Weights of a small image captioner: decoder width 128, 2.7 epochs.
Rows from block 15 of the image encoder, named by matrix and row number. Rows with one number belong to one channel. Each number is 50 + 15 x the weight over its row's rms, rounded and kept within 0 to 99. All counts start at 0. After the name is the row's rms in percent of the matrix's.
# convs1: grouped (8 groups) 3x3 conv (encoder.blocks.15.convs.1.weight, 256x32x3x3), inputs within the group 0-15, a 3x3 kernel for each
# convs2: expand pointwise conv (encoder.blocks.15.convs.2.weight, 512x256x1x1, transposed), outputs 0-127
convs1.233 096:52 51 64 64 65 57 48 51 38 50 73 53 47 56 44 16 42 24 46 52 29 43 70 61 46 45 53 17 28 40 40 56 42 53 37 43 86 63 46 05 99 42 25 00 20 61 96 38 64 42 43 55 38 44 52 50 48 53 47 43 47 42 42 51 56 56 54 52 62 44 37 45 59 36 37 65 53 49 52 32 31 36 59 47 46 60 59 54 58 31 38 42 73 54 43 53 55 59 40 52 68 41 57 43 57 49 43 42 42 78 69 40 18 55 29 27 44 49 63 59 64 43 48 49 32 17 44 51 35 32 43 51 55 40 44 42 55 23 38 66 31 35 43 57
convs2.233 109:56 42 48 51 30 47 42 48 56 46 54 55 53 33 34 58 53 25 52 44 53 56 43 46 51 68 51 41 56 18 50 40 51 48 74 44 38 52 35 47 57 09 49 68 39 63 63 60 61 52 48 25 48 62 70 44 31 35 36 55 43 72 51 44 51 59 46 47 50 61 58 52 61 46 49 28 40 38 50 42 57 52 46 50 65 52 49 52 50 53 24 41 48 42 48 45 50 92 99 65 59 48 46 58 45 97 41 57 36 25 57 59 51 49 87 59 50 60 78 60 48 53 34 48 58 63 50 48
convs1.234 095:47 36 56 49 79 57 43 50 62 38 56 49 83 69 58 33 39 56 58 61 56 40 55 29 55 77 48 38 40 69 42 50 38 44 35 35 18 99 39 92 67 88 00 00 30 54 38 90 32 48 59 42 70 36 59 51 47 46 43 44 56 28 44 38 36 49 56 48 49 50 50 36 49 37 37 55 72 55 28 50 46 36 49 49 69 74 72 47 41 62 45 46 61 70 55 62 42 50 46 61 50 55 44 45 50 57 47 47 50 94 73 55 60 72 25 45 28 50 77 28 71 51 35 49 32 27 56 53 67 73 79 69 41 41 68 30 02 48 33 29 35 41 49 57
convs2.234 105:99 38 45 82 45 49 53 23 36 47 46 47 22 54 56 49 30 53 54 38 50 44 42 65 52 38 61 64 45 27 28 70 42 43 35 59 48 42 52 49 40 37 57 49 19 61 85 38 75 45 45 46 51 53 63 23 45 43 36 50 45 77 22 44 50 70 52 65 53 94 51 48 47 49 71 49 48 28 53 43 51 55 25 31 27 48 48 50 56 43 44 53 53 53 56 49 44 45 41 76 60 42 37 99 75 65 53 54 43 54 45 46 75 65 61 45 99 60 79 56 49 45 27 55 71 73 49 48
convs1.235 077:39 63 75 45 60 54 45 65 42 47 53 04 26 63 36 81 28 65 58 53 58 42 29 27 52 47 64 54 35 76 30 62 41 30 54 59 41 53 51 66 52 22 29 40 40 47 56 65 84 55 64 21 47 37 51 48 40 53 69 46 40 49 53 39 41 61 30 53 53 55 48 50 67 51 69 29 54 32 50 51 58 61 39 49 80 54 50 35 40 74 43 47 40 49 47 31 65 15 75 45 41 21 51 48 58 47 66 58 19 66 53 70 69 78 38 20 23 49 39 49 22 69 60 69 63 74 40 25 45 26 42 38 68 69 51 31 63 59 59 49 60 72 56 30
convs2.235 081:00 58 53 37 51 49 53 54 44 51 50 51 32 71 34 53 40 56 37 53 49 57 44 27 52 74 49 55 55 36 52 45 49 52 30 66 48 46 50 50 91 36 42 72 16 16 17 31 48 43 52 40 50 34 39 25 49 40 41 56 53 59 62 54 52 50 48 49 53 44 57 52 34 46 81 59 65 66 57 30 51 51 60 40 75 69 53 57 62 52 78 46 52 74 50 54 45 34 46 45 59 52 48 24 62 49 48 53 49 40 55 58 62 40 32 51 46 30 35 53 48 48 62 55 49 14 60 55
convs1.236 075:34 75 33 55 48 56 52 63 63 34 62 21 66 49 26 42 61 31 81 24 91 42 48 40 37 30 78 54 60 39 65 50 63 45 57 59 39 58 46 40 71 02 49 49 42 37 43 77 24 59 33 60 31 61 58 42 53 42 56 42 45 37 59 68 23 51 51 45 49 33 55 50 52 25 40 38 59 44 53 49 50 51 33 49 64 45 45 44 55 64 70 27 73 55 30 34 52 76 46 43 44 54 50 57 52 37 53 44 41 62 15 49 64 62 34 38 41 56 19 42 54 35 49 62 49 69 31 18 60 59 81 76 42 10 34 83 50 41 42 20 60 61 42 63
convs2.236 083:21 43 61 74 38 46 60 48 39 53 42 44 30 29 27 60 23 62 43 49 44 38 55 34 48 49 47 78 59 65 27 41 49 47 32 33 56 47 40 50 37 62 56 18 51 23 63 44 59 43 49 66 48 42 55 52 44 55 39 62 67 37 29 52 51 17 53 41 49 58 43 51 36 50 51 57 62 56 52 47 68 46 30 33 45 37 50 59 52 45 34 63 56 57 45 53 50 56 43 24 33 45 37 42 30 33 25 42 52 67 82 58 00 41 30 54 45 38 53 81 53 50 55 36 50 60 52 54
convs1.237 079:55 60 56 50 37 69 51 54 35 43 00 57 66 46 53 55 67 70 42 49 67 46 26 58 54 73 72 59 44 33 53 30 08 63 29 62 48 00 71 35 72 36 60 45 71 52 77 99 56 83 43 74 24 60 41 44 30 39 40 49 50 41 63 48 58 55 54 50 45 65 38 45 38 44 34 47 58 63 47 40 75 53 71 50 62 74 23 33 47 61 44 26 40 41 53 55 30 46 46 49 53 54 49 58 59 48 54 45 40 57 13 63 46 82 79 44 46 44 31 67 74 45 29 36 56 45 45 63 38 57 43 63 51 54 52 50 29 60 34 56 64 36 44 29
convs2.237 087:43 43 43 83 70 57 48 63 61 50 58 62 34 29 34 43 20 63 51 34 53 48 46 59 55 49 62 60 52 78 62 82 52 53 48 71 62 54 50 50 88 61 54 61 61 69 45 56 55 58 49 57 55 44 43 69 49 44 28 45 50 54 36 48 41 98 56 67 46 62 53 49 36 47 37 36 74 57 48 43 44 56 75 48 76 43 50 41 46 43 38 52 37 55 59 47 46 40 80 58 47 44 62 27 62 62 37 67 56 28 62 46 83 47 67 48 79 36 68 41 56 44 44 45 33 21 46 45
convs1.238 081:56 42 35 48 60 44 56 48 66 82 54 22 36 39 39 36 31 74 54 45 50 57 37 45 39 45 62 46 59 70 37 32 36 55 48 73 52 47 38 41 73 17 05 29 67 55 73 58 90 53 40 26 38 53 31 61 47 48 46 46 49 50 52 55 45 58 53 48 66 46 58 34 51 52 36 45 57 59 62 50 58 51 30 50 45 53 47 40 59 73 46 76 40 53 26 43 35 23 51 61 66 34 69 66 41 35 44 33 51 60 61 49 45 79 31 46 52 45 69 37 44 61 33 40 37 58 53 24 41 49 64 33 65 47 51 49 53 67 66 20 89 79 42 22
convs2.238 090:31 28 45 59 51 49 53 74 56 55 53 49 79 60 55 72 49 35 49 48 52 33 57 82 50 67 48 65 64 29 42 54 54 52 54 86 51 54 47 52 27 32 55 70 49 44 82 41 72 58 54 46 54 70 50 40 54 37 28 44 56 55 26 49 51 33 49 55 49 68 51 53 39 51 60 43 61 45 53 30 48 51 74 44 48 55 53 52 52 54 45 51 51 20 48 48 55 33 48 54 59 51 45 00 63 96 51 64 65 31 78 50 49 54 99 53 61 41 52 29 57 53 69 44 37 61 50 50
convs1.239 095:58 63 61 45 45 47 51 43 53 20 44 10 45 96 17 17 24 35 43 58 59 49 70 40 59 65 51 61 68 24 31 52 29 60 57 58 61 99 50 35 57 54 00 27 24 94 34 73 45 55 48 30 54 41 51 51 52 41 61 49 37 55 56 40 62 42 44 55 48 49 44 45 39 72 61 34 54 46 42 47 59 55 56 50 54 48 45 48 65 58 53 46 37 26 53 44 56 52 33 36 35 51 54 53 54 50 57 47 99 28 37 54 37 51 58 22 26 46 27 36 58 56 47 56 57 54 21 25 32 40 47 44 79 83 66 74 42 56 54 59 25 47 45 59
convs2.239 110:11 37 53 31 33 48 77 49 50 49 48 47 45 48 71 38 36 20 38 55 46 38 56 65 51 42 33 24 44 23 43 73 51 49 38 45 52 49 70 49 58 76 57 21 43 33 84 35 51 47 50 51 47 54 99 56 63 00 40 58 48 56 39 51 44 51 49 35 46 71 46 45 50 50 38 55 52 35 45 55 60 48 29 40 28 47 47 54 46 48 49 53 40 86 55 49 46 61 82 45 44 41 50 67 52 50 33 34 37 43 62 57 39 41 22 45 74 46 60 40 52 50 60 48 54 47 53 46
convs1.240 120:63 59 45 52 44 44 56 47 38 64 30 29 53 67 24 62 53 17 57 51 38 46 48 47 44 49 38 52 53 42 40 56 43 51 56 45 99 87 00 84 50 00 99 82 00 51 43 56 61 47 35 72 59 24 50 46 57 45 37 49 40 43 61 43 45 50 41 54 55 45 42 57 51 53 53 48 46 53 60 57 63 37 57 64 40 64 52 49 55 38 57 37 48 57 38 52 69 47 55 37 39 46 39 47 57 35 51 55 78 50 48 88 21 30 55 36 57 36 53 39 48 39 52 68 36 51 34 56 53 34 49 61 31 48 62 61 50 45 56 64 35 69 56 57
convs2.240 131:48 22 46 40 39 57 85 30 49 45 51 56 27 35 51 59 99 56 49 53 54 60 44 33 58 52 53 65 47 48 38 45 53 49 49 08 42 52 41 50 57 57 57 38 16 52 39 13 35 50 47 44 48 47 69 56 40 82 49 44 54 36 55 43 48 56 47 63 49 53 57 50 47 49 42 46 45 45 53 43 54 55 71 35 64 46 49 47 50 51 99 50 46 57 56 49 46 43 37 51 19 90 36 74 46 73 56 49 60 37 56 48 81 52 65 54 34 42 47 58 53 50 35 49 49 60 53 47
convs1.241 082:54 56 50 52 43 59 74 58 59 33 32 29 47 73 79 31 46 41 32 53 36 51 38 61 45 49 45 56 50 46 60 33 38 58 71 84 39 32 37 50 34 74 43 45 45 47 48 55 75 47 54 72 38 20 49 43 53 57 52 55 32 51 58 50 67 59 43 53 46 45 53 54 42 51 66 39 75 34 43 48 47 36 41 56 57 58 64 39 45 43 32 40 43 50 40 72 47 50 70 45 47 42 58 52 54 42 53 36 48 02 41 79 99 55 41 39 40 36 50 24 56 47 46 41 22 84 75 79 60 37 36 43 33 34 29 44 65 49 71 51 33 42 69 55
convs2.241 095:55 29 53 35 40 56 14 39 52 46 47 47 41 47 76 24 40 51 55 59 41 39 53 32 43 43 50 61 40 23 18 46 50 47 65 37 40 53 37 41 75 64 50 68 88 80 97 20 52 45 46 29 37 45 53 33 26 43 44 40 42 62 65 34 44 66 41 57 48 61 38 47 65 46 37 38 33 25 43 13 56 48 42 68 42 38 46 55 49 53 44 50 49 61 54 42 42 54 30 49 28 00 41 58 30 56 45 55 43 28 53 55 74 59 42 51 59 38 38 42 52 54 82 55 80 28 47 43
convs1.242 075:43 46 43 75 52 67 51 51 63 64 15 45 71 13 45 74 95 48 44 40 52 66 47 57 75 32 58 28 53 46 68 55 49 67 50 55 18 43 47 36 58 53 43 21 53 44 53 32 18 86 63 62 30 23 39 56 53 47 54 56 51 54 56 55 48 59 49 44 58 44 53 73 50 50 48 27 48 68 21 46 58 56 57 55 42 48 76 34 45 21 35 65 40 55 45 38 47 34 43 51 29 44 46 47 27 51 75 61 41 39 69 46 53 38 41 45 55 42 54 42 51 62 42 18 92 78 47 26 41 70 55 72 67 47 43 44 35 52 57 24 48 36 84 91
convs2.242 085:34 62 51 46 57 44 65 79 62 51 43 53 27 46 72 78 39 38 70 82 50 42 43 58 48 58 41 31 45 30 45 45 53 44 70 31 52 45 41 49 57 35 48 30 54 79 46 67 47 43 52 40 27 25 47 28 37 17 41 43 37 54 65 52 45 67 53 61 48 45 75 45 34 39 69 75 48 40 43 42 44 42 81 55 46 27 43 56 42 41 67 41 35 37 51 48 56 49 43 60 74 46 43 29 68 55 38 43 47 44 84 50 60 51 73 39 59 41 70 72 47 40 67 46 61 60 37 50
convs1.243 089:50 37 35 32 46 58 67 48 88 99 26 36 35 58 51 34 65 69 29 35 37 54 52 38 48 60 58 66 48 69 61 39 52 68 57 69 51 18 52 29 62 71 56 72 54 45 34 38 51 48 46 51 65 84 54 63 56 55 51 47 62 39 52 51 47 47 44 64 55 53 55 48 48 63 59 52 47 61 69 44 44 46 53 43 36 38 43 40 40 61 42 44 64 75 46 65 68 27 63 63 57 58 54 42 53 54 54 40 63 59 76 45 25 33 23 79 99 78 73 74 31 40 86 37 35 84 59 88 68 50 46 54 33 59 33 35 53 23 38 77 51 50 61 55
convs2.243 092:99 61 59 40 63 48 55 26 56 45 47 45 64 54 83 49 60 47 53 21 43 35 50 47 51 40 56 33 64 39 00 19 50 45 55 56 46 49 46 53 67 56 51 40 46 71 84 60 29 52 44 90 46 56 25 53 38 60 56 53 59 37 83 56 51 36 48 45 49 72 45 47 66 50 25 47 55 75 55 55 49 44 83 58 48 50 45 63 53 48 26 45 53 32 45 51 54 62 48 37 47 25 55 74 50 40 51 66 35 24 49 47 60 52 36 50 55 47 17 41 47 52 62 55 99 49 48 51
convs1.244 082:32 49 39 45 64 57 62 28 44 42 25 41 76 71 46 42 55 67 38 50 54 53 54 44 58 54 25 48 52 55 63 33 37 38 80 42 00 33 30 77 54 50 50 81 65 39 53 08 83 68 75 53 38 42 55 40 49 50 62 43 58 46 38 43 41 61 42 52 40 48 57 53 64 55 49 24 47 61 40 42 39 76 43 21 70 74 47 32 58 37 08 35 44 68 47 38 75 62 44 52 54 54 34 44 43 52 42 52 74 51 51 71 42 84 16 65 67 27 44 21 46 39 33 69 34 68 55 63 70 34 40 48 51 55 27 63 44 57 57 65 36 36 61 37
convs2.244 088:66 77 50 72 37 47 66 49 52 41 50 33 19 31 45 58 62 43 51 69 43 69 47 45 51 48 62 71 56 34 60 65 53 47 18 32 54 44 45 52 54 38 47 17 82 71 94 40 31 48 40 57 50 29 33 35 55 53 31 53 42 73 13 48 46 54 62 51 54 86 41 53 20 46 53 46 54 63 55 50 55 56 19 64 64 59 52 62 54 43 49 68 50 47 53 55 58 45 58 31 66 49 80 32 58 52 51 41 86 39 63 45 43 60 53 42 55 57 66 35 46 55 61 58 47 63 56 53