Rows from block 4 of the image encoder, named by matrix and row number. Rows with one number belong to one channel. Each number is 50 + 10 x the weight over its row's rms, rounded and kept within 0 to 99. All counts start at 0. After the name is the row's rms in percent of the matrix's.
# convs1: grouped (8 groups) 3x3 conv, stride 2 (encoder.blocks.4.convs.1.weight, 128x16x3x3), inputs within the group 0-15, a 3x3 kernel for each
# convs2: expand pointwise conv (encoder.blocks.4.convs.2.weight, 256x128x1x1, transposed), outputs 0-127
convs1.33 117:99 43 39 46 31 58 53 19 35 69 64 43 44 39 41 48 43 54 51 51 54 52 54 47 45 45 50 34 53 47 32 50 58 45 48 56 49 42 42 49 50 39 45 45 46 40 42 33 51 52 55 57 56 62 53 52 48 51 50 50 51 50 51 44 47 46 55 59 43 48 60 41 41 46 47 49 50 49 45 55 47 40 32 48 60 60 61 54 59 56 34 51 47 56 51 59 52 54 53 38 47 53 49 56 46 63 46 46 44 60 57 55 73 43 30 46 57 56 60 53 60 49 38 53 38 44 94 61 44 53 43 24 61 43 50 43 43 48 48 47 49 53 56 51
convs1.34 090:41 44 67 81 57 94 45 63 89 60 62 63 54 40 48 70 55 71 57 49 55 44 48 49 57 57 59 58 65 51 40 48 53 51 45 46 42 53 51 67 60 62 67 58 72 50 44 52 57 49 54 52 54 54 52 43 49 52 49 56 56 63 58 46 49 49 53 54 56 48 62 60 56 51 48 50 50 44 51 52 53 45 45 53 46 51 58 58 64 38 51 50 43 59 57 48 58 52 43 46 58 50 50 55 40 50 46 45 53 40 50 41 37 25 58 69 49 42 56 49 51 51 50 59 61 59 45 40 44 75 56 67 66 54 71 52 53 54 51 55 54 48 51 48
convs1.35 116:43 61 44 30 44 89 23 42 70 50 54 46 38 51 65 29 48 74 49 49 45 55 51 50 51 46 45 48 57 49 47 49 42 56 53 57 59 38 51 65 46 52 41 35 51 57 54 52 47 45 48 53 46 48 48 56 52 45 51 55 40 45 58 55 45 46 61 49 59 50 46 54 47 50 51 48 48 53 48 46 46 55 59 37 59 58 46 54 65 65 46 50 50 34 61 47 55 62 66 53 49 52 54 45 49 60 39 51 61 31 48 68 52 39 63 72 25 42 51 52 46 52 63 48 49 54 71 26 65 56 47 75 32 19 54 54 53 47 50 45 52 55 48 47
convs1.36 095:37 19 41 66 42 45 31 81 36 58 43 39 58 49 58 31 44 38 52 48 40 57 54 54 49 50 49 49 52 56 65 52 55 51 61 54 48 47 50 33 43 53 45 43 40 70 28 48 47 51 37 47 47 48 50 50 44 56 57 55 44 43 45 48 55 44 42 50 48 50 37 49 59 51 52 55 47 50 53 51 53 40 75 61 31 42 53 49 46 42 42 54 42 68 51 54 47 40 52 49 57 53 43 55 54 41 41 54 32 33 80 25 32 53 64 53 51 57 60 38 42 56 47 39 40 44 55 31 21 39 63 53 40 41 42 53 60 47 56 51 48 49 51 48
convs1.37 099:51 37 26 76 26 89 49 33 70 42 33 68 48 36 84 55 41 58 48 52 43 50 45 44 53 55 45 43 44 47 52 49 50 42 51 64 51 53 57 55 55 57 41 43 39 44 38 49 59 62 54 32 50 50 43 56 49 48 48 49 45 46 54 52 47 38 61 54 42 53 45 45 44 50 45 49 47 47 48 51 44 64 54 44 44 60 37 53 73 68 46 48 69 48 73 34 43 47 59 48 61 51 53 50 41 54 53 46 52 49 58 50 37 36 53 76 43 58 46 58 52 62 51 52 44 34 44 44 46 61 41 49 61 47 42 53 46 52 41 59 40 48 57 44
convs1.38 073:50 29 38 54 61 99 55 58 60 57 39 51 54 42 58 52 66 61 47 55 47 53 48 56 53 53 49 51 57 57 63 60 34 36 36 52 43 53 40 49 62 66 57 73 58 55 54 52 52 49 53 50 48 40 53 43 45 58 49 60 41 50 57 48 64 30 41 49 55 47 55 46 56 54 43 50 56 46 44 40 48 39 59 70 36 40 45 61 36 50 45 57 63 53 50 58 52 55 50 49 45 53 47 51 52 48 47 43 39 57 42 61 40 37 68 58 60 41 58 63 48 45 53 67 65 52 49 33 40 35 62 85 73 60 50 46 52 51 49 49 49 49 51 48
convs1.39 079:77 73 87 65 25 65 27 37 46 50 30 33 51 39 41 53 56 54 48 51 48 51 52 49 52 49 52 44 35 45 56 53 46 48 47 56 52 67 73 36 45 31 54 68 56 32 43 44 46 57 60 45 44 52 54 56 46 49 50 50 47 57 47 46 40 30 52 65 65 60 46 37 50 52 47 52 55 53 47 49 47 42 40 47 49 63 55 40 53 51 38 49 48 51 54 48 55 47 53 43 42 42 53 45 48 56 49 57 44 38 55 41 62 52 62 51 28 42 54 36 46 56 36 63 60 59 44 59 52 60 45 48 27 72 62 50 43 39 45 55 50 52 47 63
convs1.40 081:25 79 53 42 25 48 45 73 41 49 51 50 56 47 52 53 42 40 47 51 48 50 46 49 52 49 49 48 44 38 54 53 54 39 50 41 47 64 46 40 41 57 45 60 60 57 35 51 38 56 69 61 69 51 50 59 53 55 47 53 54 45 43 39 39 54 43 48 61 54 43 52 53 53 52 48 53 44 48 43 44 51 48 37 60 68 65 48 25 60 61 46 44 56 61 54 57 49 34 48 49 57 56 51 44 41 54 50 65 47 40 36 65 49 43 73 46 51 50 66 66 55 47 38 41 51 47 96 66 40 24 53 40 57 46 46 46 49 52 50 44 52 49 49
convs1.41 095:42 82 09 29 70 58 37 50 26 45 65 40 30 63 40 66 55 55 50 53 54 51 45 52 49 48 52 46 40 48 52 55 52 53 52 55 37 58 61 32 59 41 51 52 63 54 48 53 36 39 48 62 47 71 56 64 48 48 43 48 49 47 53 48 42 49 48 56 54 43 51 59 47 51 51 52 46 51 47 46 52 62 35 56 63 63 58 61 55 49 61 32 61 57 50 47 62 48 58 41 44 53 50 44 57 54 48 51 45 52 62 62 46 34 58 40 49 59 49 51 63 50 45 55 50 49 42 66 33 24 48 46 25 39 73 45 48 53 49 48 59 50 47 53
convs1.42 074:41 47 56 54 23 58 24 57 51 46 49 52 57 47 42 39 50 54 50 45 47 50 50 50 52 46 51 35 35 54 51 52 43 53 69 30 47 42 65 40 47 72 55 33 64 55 45 37 33 39 66 41 54 65 54 56 52 50 45 40 43 60 56 49 59 42 51 45 45 71 25 70 52 51 38 57 55 53 51 46 51 29 38 53 50 54 45 44 51 63 60 53 44 52 43 45 56 71 40 53 46 37 42 56 59 49 52 45 51 53 33 45 53 60 54 29 35 54 62 51 65 47 47 53 41 47 79 62 35 33 40 60 41 28 59 44 45 46 50 51 51 64 46 49
convs1.43 125:36 40 27 13 17 29 87 79 83 42 42 32 34 43 49 67 63 66 50 50 49 53 47 46 49 51 45 55 57 54 47 49 50 48 52 47 48 42 40 32 44 42 60 60 64 41 53 50 54 60 55 51 38 46 44 49 52 48 48 48 51 46 46 49 54 55 43 48 41 47 52 59 50 49 52 54 55 51 50 45 44 54 43 47 62 58 43 39 44 47 49 48 51 65 52 45 38 38 47 46 56 49 59 54 51 49 44 45 60 61 67 37 45 46 38 42 36 48 51 43 41 38 46 49 62 53 51 52 50 40 26 37 52 55 45 45 54 51 54 52 49 45 48 51
convs1.44 132:44 21 68 79 18 50 83 42 18 53 53 61 43 48 42 55 43 46 53 50 48 59 57 49 46 54 49 51 60 46 55 59 58 43 48 51 56 36 56 63 33 39 50 52 43 50 33 52 46 54 55 58 60 58 47 55 58 47 53 50 51 48 49 59 52 47 64 51 47 44 53 52 50 51 49 48 55 53 52 55 55 45 52 59 57 52 61 50 52 42 37 59 48 38 55 56 50 45 61 49 54 50 45 54 50 55 50 50 49 57 57 42 53 64 36 33 68 53 63 46 46 59 38 53 52 43 60 26 60 72 28 24 68 65 31 50 54 47 49 59 43 52 50 52
convs2.33 098:78 47 17 54 43 34 50 46 47 49 49 48 41 39 44 42 47 66 47 45 52 50 51 50 51 51 45 53 51 44 50 52 57 55 47 52 38 48 56 51 30 49 56 57 45 50 25 56 38 70 55 49 51 57 54 28 57 43 48 53 58 59 51 59 52 48 41 49 44 51 30 60 40 56 34 53 37 39 53 44 46 48 65 48 54 56 60 50 61 48 45 49 46 47 54 48 54 76 49 47 51 46 53 46 63 45 56 49 72 47 49 49 49 42 55 16 19 37 51 47 49 49 40 48 40 51 31 49
convs2.34 095:29 45 48 40 60 52 48 56 48 51 51 46 53 55 55 39 54 42 51 50 52 53 43 52 45 52 52 42 56 49 62 38 61 51 51 43 49 55 31 41 63 53 46 53 65 50 37 51 65 57 53 55 44 33 36 40 44 55 52 49 62 53 35 54 38 48 37 40 48 49 26 51 41 54 70 42 47 47 53 64 52 47 51 48 60 37 65 47 33 56 48 53 50 51 48 51 48 59 48 47 54 51 46 52 52 55 50 59 22 53 45 49 49 63 37 50 99 64 45 50 49 51 35 50 43 57 48 43
convs2.35 101:43 47 68 57 52 52 48 49 47 49 49 50 46 28 49 37 50 52 49 46 48 49 59 49 65 50 48 56 49 49 29 24 50 47 51 55 51 51 39 72 67 60 46 38 43 50 35 46 57 58 54 50 50 41 53 43 55 59 56 43 54 52 47 51 44 53 75 61 46 48 34 39 56 45 48 57 54 52 47 71 62 54 74 45 56 48 59 47 56 56 47 51 48 48 54 51 40 51 47 48 49 45 54 51 67 52 66 43 31 40 60 47 48 54 56 67 38 33 62 45 48 46 38 47 42 53 58 47
convs2.36 108:40 57 29 56 48 61 73 47 58 52 52 51 48 34 53 65 56 38 53 52 51 50 64 54 51 58 47 50 51 51 45 50 48 44 54 59 54 51 22 27 42 72 33 54 34 58 57 51 67 38 46 51 42 25 54 59 64 38 47 51 60 49 53 51 47 51 46 53 50 50 54 38 54 48 31 44 48 48 51 61 53 43 46 46 53 57 59 41 67 36 56 46 50 48 51 52 47 41 44 50 50 45 46 49 53 50 43 44 58 47 52 48 46 35 36 50 39 36 33 53 46 48 54 48 56 38 59 56
convs2.37 087:35 50 48 48 58 48 30 48 54 50 50 54 47 46 43 66 47 61 52 49 48 48 36 52 45 51 49 68 50 52 39 54 52 44 50 56 44 44 46 50 66 53 43 61 53 60 54 48 69 37 50 44 49 29 48 36 49 41 49 49 45 49 43 48 61 47 86 52 55 47 44 68 50 48 66 47 52 47 50 67 45 52 70 39 62 46 42 48 36 46 66 44 50 50 46 47 49 57 53 48 42 50 56 45 36 40 62 43 37 45 51 50 51 33 55 34 47 67 44 54 50 51 33 45 58 50 69 57
convs2.38 076:28 41 58 47 43 57 47 42 56 49 49 45 52 29 53 46 52 51 51 47 49 47 48 53 38 59 40 53 50 43 46 51 62 51 49 64 54 54 58 56 47 40 55 51 44 36 25 54 45 40 43 36 61 35 51 44 42 43 46 56 45 53 38 53 52 55 60 62 52 65 37 60 49 56 64 56 40 50 53 27 57 61 60 44 61 45 65 61 61 51 46 45 53 49 66 45 49 57 52 43 68 49 48 49 50 43 52 46 30 55 35 46 46 55 59 37 90 65 59 46 45 49 44 48 49 39 41 34
convs2.39 088:66 60 39 26 52 54 72 52 54 53 53 48 58 49 55 62 53 58 53 50 50 53 50 53 44 51 54 51 48 54 56 53 38 51 53 47 50 61 61 45 37 60 53 45 48 55 43 54 57 68 41 62 49 60 45 36 47 52 53 51 53 53 57 55 54 50 42 54 53 49 45 55 56 47 32 45 51 49 51 23 42 34 32 51 65 41 47 66 45 39 50 47 50 49 46 47 47 69 58 41 48 48 35 49 96 44 39 60 46 68 27 52 49 55 45 49 65 60 47 54 52 48 61 48 37 53 47 48
convs2.40 083:49 35 39 41 39 39 50 43 47 46 45 44 36 27 47 37 49 48 43 48 48 43 48 40 83 38 55 52 39 48 50 44 50 50 52 38 51 51 58 70 54 58 67 62 34 61 50 60 49 71 49 54 51 55 51 54 51 29 47 58 46 60 41 60 43 59 37 35 45 56 81 58 58 46 50 47 53 40 57 27 52 37 42 47 38 58 45 55 37 36 50 55 51 50 53 55 51 25 45 57 43 53 43 49 58 49 43 46 45 53 56 50 51 54 58 59 61 47 53 55 50 50 68 56 49 38 43 39
convs2.41 101:67 32 51 32 63 37 48 52 49 50 51 54 49 52 49 47 48 48 47 51 47 50 59 48 63 46 53 41 59 44 56 43 49 48 50 50 50 53 65 74 50 62 30 39 51 57 52 46 65 45 41 62 37 50 37 62 56 38 50 49 47 52 42 49 55 49 12 68 59 40 69 49 52 57 60 48 39 50 50 52 43 53 36 53 64 46 51 44 61 48 58 48 51 48 45 47 49 44 56 40 51 39 54 46 47 38 58 24 46 26 68 48 49 36 65 61 34 36 50 41 50 46 52 47 69 39 65 47
convs2.42 085:48 37 62 62 44 58 51 50 49 47 47 46 53 70 45 63 38 62 43 58 49 49 34 47 70 46 48 36 39 59 46 51 41 50 54 52 52 53 37 35 50 65 64 58 62 59 60 57 36 38 43 62 46 44 62 23 65 54 48 56 83 58 41 62 42 45 56 50 53 48 45 19 49 48 33 54 46 46 52 56 43 66 40 50 48 62 62 42 37 30 54 45 49 47 43 49 50 57 53 50 54 50 39 52 53 49 56 47 55 53 47 53 50 42 62 54 53 32 57 55 52 51 71 50 45 58 57 54
convs2.43 122:36 42 70 55 49 46 42 44 54 49 49 48 50 56 46 39 48 42 53 46 52 51 38 48 55 48 51 52 42 56 33 44 48 50 52 98 58 45 89 46 51 48 55 33 76 45 44 49 54 55 50 53 45 81 44 57 52 70 44 58 57 51 54 48 50 51 53 42 51 50 37 51 49 52 26 55 50 48 54 31 43 29 45 55 53 24 59 45 39 52 51 52 53 52 48 56 47 52 45 53 50 49 45 51 65 53 56 57 51 58 41 48 48 51 52 47 53 52 51 50 49 49 45 48 43 53 43 51
convs2.44 113:48 50 45 46 43 58 46 51 46 50 49 54 44 53 47 27 53 37 51 46 46 51 45 45 49 43 55 43 60 41 57 32 61 48 55 54 59 55 42 48 57 60 42 55 55 53 50 51 61 51 66 62 48 50 45 57 49 60 54 50 40 52 51 50 46 52 74 48 50 44 45 40 49 52 33 53 41 43 50 52 64 49 70 30 33 52 49 39 46 43 42 44 48 47 39 50 45 48 51 50 28 48 55 49 46 49 86 35 65 31 67 49 50 53 64 60 52 37 64 47 49 50 44 49 49 41 47 39